config.yaml
bottleneck: "kl"
encoder_norm: "rmsnorm"
decoder_block: "plain"
residual_init: "none"
optimizer: "muon"
Rows from block 3 of the encoder, named by matrix and row number. Each number is 128 + 32 x the weight over its row's rms, rounded and kept within 0 to 255. All counts start at 0. After the name is the row's rms in percent of the matrix's.
# v: attention value (encoder.blocks.3.attn.v.weight, 96x192), inputs 0-191
v.42 108 [162 155  86 106 127 159 110 133 115 156 120 120 145 120 121  46 195 159  99  81  64 139  90 123 132 161 122 135 143 150  96  98 104 122 141 101 158 149 136 152 160 152 158 160 111  96 105  84 118 121 133 103 163 115 126 137 136 113  63  96 153  94 184 168 148  89  65 115 101 112 221 100 162  84 103 136 224 116 132 100 116 109 154 148 130 149 150  89 149  96 141 113 114 121 113 113 124  79  91 136 133 106 104 112 161  72 110 165 147 103 133 136 107 124 120 117  92  82 122 164 134  66 165 183 159 130 148  94  74 152 114 133 164 213  77 154  99 149  93 115  91  93 128 147 153 120 161 129 147 114 129 143  76  77 128 158 100 102 197 111 145 179 147  92 119 125  77  83 161 169 114 142  69  83 135 133 144 156 140  89 167 214 105  95  87 127 146 126 104 133 192 142]
v.43 101 [107 154 155  93 147  86 152  64 106 185 104 138 171 126 149  95 159 138  94 135 142  85 141 114  91 119 132 140 112 144  99 101 134 106 151 124 120 127 127 103 133  64  97  94 131 130  82 161 116 136 136 171 168 186 127  95 132 107 119 183 129 120 139  87 116 103 136 133 156 146 154 155 119 156 118 175 109 112  57 197 128 157 138 145 131 200  92 121 166 182 158  75  86 154 149 128 173 204 125  65 137 104 142 225 124 144 106 159 134  53 111  90 157 179 114 114 120 177 100 189 146 164 157 129 139 145 151 118  85 115 104 142 105 120 108 167  77 117 158  92 191  50 112 113  94 126 173 159  86 138  62 124  76 191 130 106 161 125 107 158 100 101 121 127 136 128  75 134 129 141 138  98 149 155  90  98 125 150 141  65 193 136 155 111  99 160 144 140 119 107  89 147]
v.44 101 [128 182 132 119  92 160 103  95 145 102 134 110 130 153 166 175  98  96 152 127  64  96 102  68 105 106 134 137 121 120 115 140 141  81 158 106 100 142 124 110  68 138 111 135 153 105 203 218  95  95 154 124 120  83 132 156 154 176 189 141 117  89 128 148 121  91 115 113  93 144 103  84 147 136 153  70 129 133 148 117 201 111 158 163 143 175 122 130  87 104 148 141 156 172 153 184 156  86 114  89 178 118 121 148 104  90 101 125 150 166 129  70 201 174 139 126 205 111 140 125 139 122 117 121 111 120  82 104  41 182 146 173 110 119  81  95  97 166 119  97  75  88 138 145 121 131 113 167 137 105 124 114  84 161 106 160 107 142 125 102 173 171 122 120 106  58 152 175  97 141 160 190 140 109  97 132 124  96 131 206 147 151  84 137 108 129 159 159  83 115 126 162]
v.45 095 [ 88 122 149 117 129  88 215  84 117 123 129  94 157 162  82 138 131 154  91 142 122 122  92  50  96 119 139 143 143  97 195 196  75 140 130  99 197 197  47 105 116 131  97 167 128 124 133 170 151  87 119 141 144 116 141 104 106 131  81  93 122 156 135 125  78  97 160 137  86 166 146 144  96 139 127 140 125 131 136 111 160  84 107 142 136 170 107  85  89 101 104 103 145 136 162 139 138  82 124 141 142 124 169 139 113 137 109 119 117 121 126 173 164 173 126 169 143  97  80  24 111 200 136 137 114 106 136 152 221 143 112 155  99 100 144 120 104 108  79 152 124 149 113 131 119  66 141 110  62 175  93  81 141 133 119 187 124 148  89 107  66 133  88 111 168 103 117 167 143 139  95 147 146 112 106 145 124  48 135 145 149 174 137 113 146 111 135  57 142 111  91 116]
v.46 101 [ 74 136 161 114 125 105 131 114 120 145 133 146 173 123 157 168 111  98 172 152 190 152 190 153 158 154 169 106 146 101 142 135 203 117 142 120 186 114 117 109 148 124 123 105 128 172 156 121 107 117 125 153  99 176 181 101  92 117 112  99  98  63 106  74 181 125  81 128 116 200 153 172 123  98 123 130  84  94 152 100  99 138  94 128 146 117 138 141 128  63 131 111 124 150 109 177 175 100 120 133 170  96  95  91  77 138  88 126 131 126 182 149 138 162 181 130 124  89 156 170 107 216 133 112 117 115 162 143  98 120 138 180  77  92 121  72  91 105 204 154 101 120 111  60  95 101  91 167 137 110  79  81 133 154  50 114 154 141 158 123  77 119 185  81 173 118 180 120 153 131  99 111 132 167 106 128 154 143 143 105 178 139 139  73 105 133 113 139  90 151 152 163]
v.47 097 [103 158 128  96 121 126  33  27 147 137 144 117 146 119  60 132 119 139 102 129 159 159  98 164 146  89  58 111 146 149  66 167 154 127 116 130 114 132 193  94 163 192 151 134 116 173 116  92  38 144 148 183 110 148 133 114 162 111 151 141 133 134 128 150 115 117 124 111 124 107 103  92  78  60  94  98 117 103  97 114 125 130  68 131 128  71 122 110 120  77 145 117 122 126 123 139 129 137  84 201 141 165 150 206 108 158 118 126 124  72 127 131 213 140  68 147 144 130 132 112 120  95 136 183 177 115 125 143 169 119 122  99 144 143 162 119  77 118 169  91 173 147 123 166 104  86 122 105  77 210  72 114 123 191 118 120 160 151 103 113 130 106 105 101 154 167 144 133 108 159 175  93 153 141 173 129 123 111 145 120 106  79 108 123 110 101 101 143 112 107 129 163]
v.48 098 [135 117 105 171 117 107 150 126 113 110 116 112 106 127 166 178 141 114  70 128  84 156 131 148 143  83 120 145 158 126 120 145 184 140  93 101 141  80 110 108 178  95  85  59 147 157 183  81  98 112 157  93 137  94 145 100  95 116 109 149 167 135 186 105 113 126 133 107 166 154 107 174 192 114 131 110 192 141 152 168  77 151 177 159 109 146 134  71  99 184 110 122 174 123 144 129 147 118 109 213 107 198  89  92 181  78 123 136 214  92 112 114 165 141 103 167 142  90 148 112 153 117  76 135 151 121 123 101 127 181 148  83 172 131  76 151  93 143  96 125 131 186  39 114 119 117  92 144 101 170 115  98 154  94 143 141 143 160 103 123  86 109  69 184  95  92 130 137 148 148 129 115 116  78 142 128 131 102 147  81 118 142 172 175 137  81  80 139 167 101 132 135]
v.49 087 [159 130 163 129 122 127  61 187 135  52 164 153  79 158 112 118 124 130  87 148 126 122  92 136  95 113 157 120 108 130 160 120 104  78 116 126 126 190 125 186  98 141 161 107 158 159 169 150 158 126 228 138 134 144 110 135 137 110 120 133 124 136 102 105 109 106 134  92 143 171  90 143 149 151 101 153 151 132 171 100  51 174 150 152 105  87 188 184 169 154 165 130 140 101 103 126 176  92 137 136 199 158  96 140  84 163 126  91 129 129  98 174  69 185 184 136 116 139 102  79 199 123 152 117 140 154 151 153 146 112  49 153 179 130 169 115 126  97 109 129 119 189 127  83 147 129 148  80 120 108 173 121 133 160 104 179 134  82  98 120 111 177 121 122 134  71 203 123  66 130 160 152 155  85 139 120  77 161 119 127  87 129 135 114 103 155 100 112 157 148 120 171]
v.50 097 [152 132  63 143 134 204 150 131 124 124 153 107 116  99 118  89 100 169 153  86  71 110 120 176 153 143  44 157 102 135 146  95 181 195 133  87 103  83 109  97 134 130 118 114 140 122 103 135 173 187  97  55 154 174  89 103  87 146 106 135 150 117 166 154 137 171 119 136 137 137 179 148  66 197 134 172  78 136 137 112  90  88 145 176 127  86 155 145 100 160 102 112 123 198 121 145  82  86 133 137 137 145 120 160 152 133 126  63 137 184 104 130  93 130  90 165 112 158 119 149 130 172 117 104 118 129 149 164 112 119  89  82  75 148 101 144 146 117  96 180 150 107 130 173 158 149 120 198  93  85 168 159 166 108 133 123  88 121  94 115 120 114 129 100  94  93 114  88 123 107 137 159 125 135 113 164  84 141 160 104 122  91 168 115 165 154 104 169 149 161 232 147]
v.51 107 [109 165  76 140 153 152 121 118 149 107  92  95 126 166 111  90 153 119 136 145 164 127 110 149 165 106 142 132  97 112 121 111 115  96 179  99 107  96 154  79  71 104 200 114 171 146 141  93 132  49 170 186  99 123  91  93 121 107 211 114 168 191 138 132 150 121 140 114 144 163  95 122 123 192 167  79 107 124 172 178 134  90 124 134 147  87 163 107  92 147 118 110 146 127 164 161 131 157 103 124  85 150 175  91 139 139  87 119  81 117 102 176 151 120 137  67 173 136  42 125 104 125 183 172 149 135 148 119 141 155 153 130 124  92  97  90 143 147 175 202 105 118 129 123 132  61 146 114  86 135 108 166  92 118 119  99 163 153  74 204 129 113 116 134 110 122  97 119 147 100  82 118 154 183 169 125 186 142  87 189  61 174 142 102 137 135 147 126 122  89 123  93]
v.52 097 [108 142  82  99 201 120 149 177 112 129 147 186 160  95 113 193  98 167 120  95 109 124  91 119 140 148 103 142  84 102 167 132 134  86 165  92  92  97 152  88 113 170 129 137 137 140  61 104 195 106 127 118 137 152  81 159 172 112 110 152 155 136 173 124 158 177  94 124 113 111  94 134 181  96 216 128  80 104  99 156 169 142 126 148  92 113 129 166 117 113 124 116  65 123  73 106 105 114 131 125 132 146 111 146  63 153 141  97  90 160 155 123 185 120 144  95 135 160 166 122 101 104 140 159 132 102 125 133 190 166 143 102 161 132 136 133  96 112 172  91  77 140  98 103 101 177 154 159 158 103 156 146 130 112  78  88 124 116 139 126  87 148 104  51 112 157 163  85 131 126 149 103  89 215 136 107  85 191 145 150 162  78 153 166  44 162 124  90 147 149 156 119]
v.53 100 [116 162 151 181 122 115 120  99 135 183 128 107  79 200 114 150  98 143 144 160  69 171  73  79 119  94 150 154 123 125 106 147 153 145  82 154 125 125 126 131 115 143  96 159 104  57 116 130 205 116 151  66 128  86 103  86 159 159 134  97 110  83 147 160 167 129 119 157 115  81 129 166  89 141 193 140 120 143 188 111 116 125 151 116  77 166 101  98 145  81 157 101 122  83 140 170 120  89  97  39 131 135 146 154 158 121 142 132 156 143 135 142 124 151 159 130 102 142 133 130 159 156 106 113 165 120 177 123  68 176  95  54 173 159 116 152  99  82 118 107  63 104 172 115 137 128 164 160 111  90  93 145 126 107 115 126  60 172 173 130 134 164 156 111 143 116 145 100 138 195 141 146 134 114 110 147 182 131 137 102 129 117 129  59 111 100 134 119 124 148 249 132]
v.54 103 [146 123 152 179 142 137  30  86 143 136 217 112 143 143 149 110 147  59 106 168 125 137 154 113 100  92 164 119 133 192  93 126 150  61  83 132 132 139  98 125 149 120 111 102 118 129  91 126  96 103 151 144 135  90  78 138 165 162 144 177 152  92 129 144 152 173  48 126 127  95 108 133 132 129 146  99 184 140  69 123 121  66 169 100 111  82  76 120 117 167 155 108 131 160 118 155 105 117 135  73  92 127 113 102 148 155 127  83 107 115  98 101 145 143 154 102 110 139  30 108 115 178  91 133 177 142 121  61  92 149 102 122 111 105 158 166  72 129 109 183 115 135 133 149 101  97 189 136 120 150 141 142 187 117 208  96 145 180 157 104 163 123 144 144 160 107 123 131  91 104 120 123 167 140 137 203  75 150 146  88 132 107 140 151 124 107 142 115 106 114 202 126]
v.55 099 [129 130 111 125 110 125  86 144 148 127 137 108 134 145  90 123  81  89 187 174  86  61 180  99 159 111 130 133 135 122 133  96 161 111  81 186 100 126 180 167 150 147 159 115 111 130  69 158  97 133 117 126 192 120 146 116  75 144  86 174 163  88 101 176 135 164 182 120  85 101 119 187  65 164 100  91 141 155 142  92 101  97  71 154  99 164 154 132 189 126 131 109 180 170 156  90  97  50 112 187 142 131  79 184 104 125 132 166  87 150 126 129 138 184 158 144 165 166 137  97 111 128 125  93 128 151 153 133 119 115 145 127  93  82 129 148 135 164 147 147 128 116 207 146  83 113 161 113  96 120 118 112  86 137 143 118 117 132 181 202 179 126 150 122 113 168 136  90 125 151  83 130 112 166 126 118  70  96  72 107 108 129 120 116 102 106 123 109  64 176  56 110]
v.56 105 [127  80 135 137 121 178 149 124 155 123 109 112 128 123 117 146 133 166 132 102 124 145 124 125 121 165 115 117 104 179 137  83 133 161 143 100 154 157 186 140 184  91 178 149 139  50 130 126  80 114 154  86 113 156 168  54 129 192  98 181 146 146 114 157 115  72 116  85 109  96 196 189  94 113 152 148  95 154 100 140  72 114 144 140 128  98 100 144 130 104 108 123  75 119  66 139 143 132  95 105  71 150 126 134 130 147 105 147 152 223 123 111  74 115 138 171 115 112 168 152 120  98 142 136  87 174  85 114  91  92 164  88 105 102  62 158 182 146  81 100 118  61 119  40 151 145 131 124 131 130 135 135 138  75 115 130 122 110 132 132 149 144 169 123  96 140 128  84 202  97 144 150 155  97 141  82 154 127 139 126  93  30 153 136 130  67 176 122 124 114 165 150]
v.57 089 [112 109 113 123  73 116 147 144 104 157 144 195 121 102 128 116 156 154 139  81  82 158 129 120 180  76 114 133 135 100 146 152  86 159 148 127 124 106 119 101 171 119 144 118  72 115 153 127 151  93 145  82 147 119 163 145 157  65  76 105 128 142  83 139 160 145 127 110 164 122 150 126 141 165 129  17  97 122 132 140 116 140 193  98  97 180 162 112 166 139 160 174 128 104  92 187 128 124 159  74 100  97 108 168 140 118 151 160 126 166 121 132  68 114 112  67 146 153 199 175 122 148  89 112  69 133 178 163 139 157 173 152 128 161 105  98 137 125 199 156 102 148  89  59 193 185 106 200 148 115 195 139 147  81 133 121 146 120 119 148 104  98  99  75  89 166 135 134 139 115 123 122 135 168 100 139  92  97 140  80 123 101 131 158 118 123 101 160  69 143 172 163]
v.58 099 [118 172 129 160  97 140 146 152 101 123 144 137  75 164 141 110 137 105 110 102 173  94 181 112 135 140  55  85 177 125  92 125 120 112 130 162 129  95 144 125 164 169  90 121 122 107 141  95 110 138 127  88 143  80 108  88  47 104  99  83  88 165 125 133 136 134 162 133  91 198 147 143  45 127 215 112 110 154 148 105 153 130 131  72 130  73 149  95 144  97 112  95 168 187 140 181 148 139 128 135 199 115 173 161  97 141 114 121 113 107 155 192 123  74 102 162 134  79 161 111 147 126  80 111 100 154 198 176 136 139 124 133 120 149 123  95 180 115 121 178 150 136 116 128 114 119  71 137 107 123 132 139 154 148 158 118 118 156 106 158 199 167 176 129 181  82 188 123 125 102  96 125 142  81 140 114  96 116  96  61 141 162 135 168 126 113  69  63 136 111  78 126]