A small image VAE, trained from scratch: 3.43M parameters.
Rows from block 2 of the encoder of a small image VAE, named by matrix and row number. Rows with one number belong to one neuron. Each number is 50 + 10 x the weight over its row's rms, rounded and kept within 0 to 99. All counts start at 0.
After each neuron's rows are labels from the 100 images, of 14848, where the neuron reaches its highest value: "top examples" is what is common among them. Only what is clearly more common there than usual is listed. The data: retinal OCT scans (Kermany 2017).
# fc1: MLP up (encoder.blocks.2.mlp.fc1.weight, 768x192), inputs 0-95
# fc2: MLP down (encoder.blocks.2.mlp.fc2.weight, 192x768, transposed), outputs 0-95

fc1.751:43 52 44 50 59 39 56 57 32 30 18 47 50 45 52 43 63 34 46 48 35 33 46 40 57 26 46 57 52 53 71 55 19 46 37 48 46 47 48 51 47 43 62 47 51 66 42 63 41 56 65 42 63 51 42 56 43 36 43 56 63 50 43 53 57 53 57 60 55 69 68 53 61 50 64 59 48 48 46 49 37 48 58 58 47 52 57 50 62 52 57 48 50 52 69 52
fc2.751:41 68 61 41 50 67 49 49 40 53 48 47 59 54 33 40 49 58 47 44 53 40 54 59 39 51 45 42 44 58 35 32 62 52 46 39 38 61 45 39 44 74 31 43 47 24 60 36 49 40 47 75 30 40 52 38 50 50 47 47 48 44 49 67 54 54 50 48 36 40 50 59 61 49 60 50 41 39 61 48 50 28 43 59 56 50 50 52 43 45 56 51 61 45 61 57
top examples: finding: choroidal neovascularization

fc1.62:55 45 41 59 59 63 46 41 55 51 38 54 64 60 52 44 52 67 68 27 41 50 37 45 39 59 53 50 64 45 57 34 47 47 47 42 39 54 51 45 48 55 53 46 58 48 48 54 64 49 54 54 60 38 56 54 48 37 66 56 49 67 60 49 51 68 67 54 57 44 50 41 76 73 55 46 52 33 52 48 55 49 52 54 55 41 46 51 45 46 65 47 60 49 61 51
fc2.62:57 71 64 41 41 48 49 46 49 44 53 31 37 53 36 34 45 47 48 55 58 51 47 51 61 36 33 39 56 58 39 46 45 48 47 52 49 50 39 44 52 45 41 72 50 58 54 54 55 57 59 57 66 60 62 32 55 56 43 34 39 27 43 54 54 42 43 49 56 55 61 58 52 40 63 47 38 56 42 57 70 62 71 59 29 76 54 59 36 53 44 49 40 42 53 48
top examples: finding: choroidal neovascularization

fc1.103:51 46 47 55 35 45 44 49 22 41 53 48 33 53 37 42 67 36 55 50 39 45 55 40 60 66 61 53 39 33 49 52 46 59 63 57 54 58 41 69 39 54 53 56 43 56 63 54 35 57 53 53 76 64 45 48 59 60 51 46 40 33 40 45 54 47 45 68 60 54 67 41 46 56 50 54 56 57 57 51 52 42 43 47 52 32 58 75 66 63 56 42 40 44 49 40
fc2.103:34 46 53 58 75 37 54 49 60 52 51 57 58 50 51 37 24 45 55 39 63 56 47 34 35 36 49 54 54 42 56 55 52 52 39 47 61 34 57 35 77 52 52 46 48 32 70 43 63 49 28 37 36 45 53 57 60 60 49 61 39 47 51 47 49 72 34 49 41 55 55 42 55 41 50 46 60 50 58 48 44 49 36 42 34 41 55 51 36 44 51 44 54 61 33 64
top examples: finding: normal

fc1.81:28 41 51 51 50 50 55 69 37 53 48 60 50 37 54 48 58 44 65 37 62 55 52 44 68 62 69 40 63 66 60 42 60 42 51 47 55 43 66 30 58 50 74 37 40 63 51 40 58 55 49 53 67 49 43 57 70 37 51 50 68 60 34 49 36 51 62 67 68 38 68 43 48 57 54 39 58 41 43 32 37 63 47 51 58 34 41 49 53 49 43 51 67 56 37 41
fc2.81:66 27 31 54 61 57 48 44 64 55 50 51 62 50 47 45 59 61 44 53 58 60 60 42 30 51 53 59 50 44 54 55 60 60 67 54 53 48 43 66 38 47 53 41 50 59 50 50 39 50 60 55 42 51 50 59 58 57 42 49 36 37 87 56 46 46 34 52 46 48 54 47 59 54 41 34 47 48 32 36 58 36 54 48 50 67 52 61 61 39 53 49 36 57 51 53
top examples: finding: diabetic macular edema

fc1.645:50 34 52 64 61 55 48 53 51 67 36 50 42 50 39 58 48 52 66 50 63 53 34 50 43 29 33 51 56 50 50 41 61 40 72 58 40 48 52 50 41 51 47 48 58 51 40 37 54 67 50 48 58 50 50 47 53 77 42 45 58 61 53 34 45 52 64 47 60 59 67 38 54 48 63 34 48 43 44 67 53 69 42 52 66 43 49 62 44 47 67 38 60 42 51 56
fc2.645:67 40 50 38 56 56 46 38 57 48 52 53 58 50 42 55 40 44 78 27 44 51 44 68 52 41 44 51 51 62 51 52 44 42 39 39 59 52 51 41 42 33 50 42 53 47 69 70 70 38 51 53 50 38 51 43 53 64 62 59 47 34 36 60 69 59 43 59 62 57 56 55 53 39 51 67 52 56 53 51 58 57 54 37 50 64 51 56 64 62 41 59 36 37 47 60
top examples: finding: choroidal neovascularization

fc1.609:47 51 52 51 44 49 48 46 46 45 57 50 58 38 50 40 50 42 30 43 61 55 44 46 57 42 40 61 39 51 56 49 43 33 33 44 45 42 39 54 22 68 48 40 48 61 81 57 50 47 45 41 47 33 57 55 47 76 56 45 49 50 52 51 56 53 59 59 42 66 38 43 35 47 65 42 39 43 47 40 42 36 47 53 52 60 58 31 57 39 49 53 54 46 44 63
fc2.609:61 49 47 40 65 39 40 51 39 50 49 49 37 53 60 62 35 60 35 46 46 40 33 44 54 37 59 51 52 51 49 56 55 40 39 63 45 81 60 57 66 47 55 58 43 47 36 60 47 60 72 50 36 51 57 55 57 59 46 64 55 43 56 48 47 50 64 48 50 69 44 19 58 54 43 50 73 57 50 41 52 57 35 44 58 51 58 48 44 45 59 51 58 51 52 53
top examples: finding: choroidal neovascularization

fc1.565:46 44 38 17 59 61 55 68 35 45 46 59 47 39 38 66 52 42 50 41 57 58 48 61 53 74 40 51 51 53 47 48 42 54 46 40 52 52 69 32 42 45 50 33 62 32 40 47 48 49 71 40 46 40 37 46 41 50 48 46 57 55 60 51 54 49 65 50 28 52 44 54 49 60 62 42 66 56 43 56 43 44 65 54 61 53 51 44 33 48 53 57 46 46 31 49
fc2.565:67 36 45 45 51 63 60 39 36 38 48 28 68 50 39 52 36 35 42 61 63 67 51 55 42 33 49 43 53 56 49 44 36 74 51 60 41 35 48 51 40 53 52 47 47 68 64 53 57 54 63 28 61 60 41 51 67 59 63 55 43 40 59 49 41 39 58 58 65 36 40 51 31 48 46 67 76 53 52 43 54 49 59 56 56 59 57 45 43 32 60 50 51 29 58 48
top examples: finding: diabetic macular edema

fc1.338:59 56 60 58 44 42 49 44 37 54 49 54 42 23 69 59 46 49 54 48 35 40 49 65 47 53 38 64 42 48 51 51 54 45 41 47 49 40 40 49 46 62 51 24 47 55 44 36 37 46 56 39 46 41 55 66 60 41 63 38 50 61 68 44 57 33 52 57 39 47 42 41 60 55 38 63 60 52 45 39 62 78 46 45 43 55 55 41 70 46 53 53 59 38 74 49
fc2.338:48 43 37 41 54 73 49 44 51 31 53 48 49 51 28 44 54 57 57 43 69 64 59 32 40 54 48 33 48 46 48 36 41 49 44 57 48 21 63 41 61 41 67 55 48 41 50 64 69 31 48 50 43 59 45 50 41 69 46 54 42 50 32 57 41 45 59 51 36 37 55 31 41 55 43 67 66 47 39 53 52 43 57 56 51 44 43 47 46 59 49 47 44 53 36 53
top examples: finding: choroidal neovascularization

fc1.488:49 45 60 51 29 46 53 55 54 43 42 38 57 68 41 45 49 72 60 51 46 45 45 42 51 46 58 50 64 45 54 43 55 53 48 55 63 50 59 57 44 47 50 54 31 48 35 39 45 47 46 62 77 43 46 56 33 37 53 44 24 38 50 65 45 44 49 37 49 44 55 46 50 55 67 67 69 51 40 67 53 39 28 44 56 51 74 50 53 37 33 27 40 45 44 66
fc2.488:68 36 34 53 53 53 47 65 65 58 51 64 47 52 47 54 74 65 42 46 41 37 50 62 49 45 47 52 43 48 56 34 53 41 40 40 53 47 41 50 56 56 57 70 47 53 69 66 74 47 57 48 58 44 38 36 79 42 51 22 43 67 60 54 55 35 57 47 40 59 40 35 40 56 41 52 61 37 61 34 51 56 58 42 55 57 48 48 55 48 46 50 55 51 43 45
top examples: finding: choroidal neovascularization

fc1.396:54 52 48 57 48 44 49 53 64 51 32 50 60 48 47 47 63 32 68 30 67 51 45 74 52 41 55 65 46 53 43 49 50 44 57 61 58 46 53 58 52 55 46 61 44 55 60 37 51 46 34 60 50 38 45 63 58 54 69 56 52 47 50 44 60 60 34 52 42 46 71 57 39 54 47 46 53 66 40 55 57 70 47 58 59 45 33 48 40 56 58 55 47 55 56 42
fc2.396:39 72 41 53 58 33 50 45 75 49 51 59 41 46 38 42 45 58 41 40 37 54 43 57 49 53 45 52 43 50 68 53 63 69 45 54 68 49 53 52 30 45 47 42 51 49 54 43 54 63 50 57 52 57 56 59 47 62 63 44 61 49 51 49 48 47 55 56 49 42 48 49 38 41 70 39 50 52 71 47 48 57 45 49 62 53 53 59 47 26 50 44 49 49 59 61
top examples: finding: normal

fc1.498:33 49 31 46 55 45 64 47 42 53 58 55 48 97 64 47 55 64 41 46 55 54 48 51 38 64 46 47 63 58 55 42 43 53 48 50 52 45 40 45 48 49 56 51 62 52 42 38 53 55 47 63 55 49 78 40 42 35 61 62 50 30 46 48 54 54 58 49 63 33 46 71 49 62 38 47 29 57 46 50 47 46 52 57 49 41 61 43 59 48 46 28 50 70 49 62
fc2.498:42 60 72 42 47 44 32 38 63 60 51 48 40 50 49 64 47 34 53 60 53 47 55 54 55 50 42 60 48 70 57 50 59 41 60 37 53 40 77 55 61 33 52 46 47 56 72 66 37 50 54 41 56 60 32 60 64 62 41 42 59 65 46 39 36 60 41 48 40 64 55 49 44 52 57 56 56 50 72 44 34 61 53 49 39 53 48 50 57 55 45 50 35 39 43 50
top examples: finding: choroidal neovascularization

fc1.228:50 60 46 52 45 49 52 36 53 47 15 57 41 47 61 63 68 47 59 64 35 59 46 49 43 50 43 55 42 54 31 45 56 58 44 47 45 61 43 54 51 45 41 35 63 66 47 49 63 62 58 66 44 58 51 54 71 57 51 56 40 58 37 38 41 66 55 47 42 55 44 60 42 61 61 52 34 65 47 61 50 60 50 56 53 57 26 50 48 53 51 60 46 55 56 53
fc2.228:33 32 67 55 46 44 42 46 57 60 42 39 54 50 41 44 49 54 24 55 44 43 59 55 58 60 63 62 43 59 46 38 54 40 63 38 41 59 58 54 59 51 39 36 46 31 72 33 48 48 35 64 72 48 54 59 47 37 62 55 61 48 49 62 47 59 61 49 52 41 53 59 54 54 48 43 61 51 36 42 36 51 53 36 55 31 49 41 42 49 56 58 56 33 38 53
top examples: finding: normal

fc1.106:45 64 64 44 42 44 40 25 64 44 58 47 51 31 46 56 31 42 45 39 67 52 55 61 60 48 46 47 41 43 60 47 48 31 45 59 50 57 34 54 48 29 43 43 37 28 51 37 58 59 43 58 50 46 60 51 43 60 57 42 33 62 33 51 61 37 66 56 62 47 46 45 39 47 58 53 51 33 34 46 62 51 56 36 37 66 42 58 41 45 56 60 37 38 42 52
fc2.106:56 56 52 67 43 58 50 46 64 47 51 38 75 55 47 43 55 41 25 40 33 44 56 56 55 36 40 58 56 52 57 68 46 63 47 51 56 53 59 60 49 58 50 49 52 42 62 79 46 49 43 42 56 39 54 37 48 54 60 71 66 30 62 57 58 36 57 52 68 62 44 54 62 51 48 39 58 63 44 55 61 33 43 36 25 52 56 63 40 59 40 53 57 51 47 36
top examples: finding: choroidal neovascularization

fc1.291:73 55 72 53 53 38 48 51 60 65 37 49 34 46 37 42 53 15 49 42 62 58 71 52 42 55 59 51 61 41 41 54 45 53 50 54 34 30 30 58 68 45 49 68 51 41 72 52 58 47 51 36 55 54 54 54 69 40 50 49 68 52 49 50 54 59 51 59 59 44 37 71 48 37 51 48 46 49 68 37 48 55 58 57 72 41 59 42 57 42 64 68 34 41 60 33
fc2.291:53 65 36 38 59 38 45 48 31 65 41 42 22 55 49 64 53 47 55 50 46 65 41 62 28 46 53 52 45 33 54 42 52 59 44 51 41 61 62 51 38 42 68 38 55 57 45 31 59 43 60 70 66 42 38 47 48 51 52 54 74 59 58 45 73 52 45 47 65 69 42 64 52 48 72 61 52 43 58 55 49 42 41 56 51 40 44 62 55 60 49 50 48 36 53 53
top examples: finding: normal

fc1.215:58 54 41 28 49 36 38 42 53 47 44 36 39 70 41 34 48 50 49 44 51 65 46 46 52 40 53 48 31 54 35 67 46 52 32 53 49 48 55 45 51 49 52 47 59 66 27 45 52 35 56 46 45 29 57 58 60 49 68 58 60 52 50 50 72 37 53 75 55 61 50 47 51 61 54 51 61 30 45 63 42 53 59 46 47 43 51 42 67 50 40 43 64 41 52 63
fc2.215:53 52 35 56 65 57 33 54 28 49 50 59 34 49 53 54 51 57 63 47 29 38 35 48 29 29 33 24 53 44 53 40 60 48 67 41 61 55 42 39 64 45 67 58 54 50 47 46 73 43 36 52 68 55 57 45 66 58 58 43 52 40 60 53 56 52 42 50 48 58 55 36 40 45 48 51 39 60 49 54 43 31 53 37 67 56 60 51 58 58 41 49 54 53 51 43
top examples: finding: normal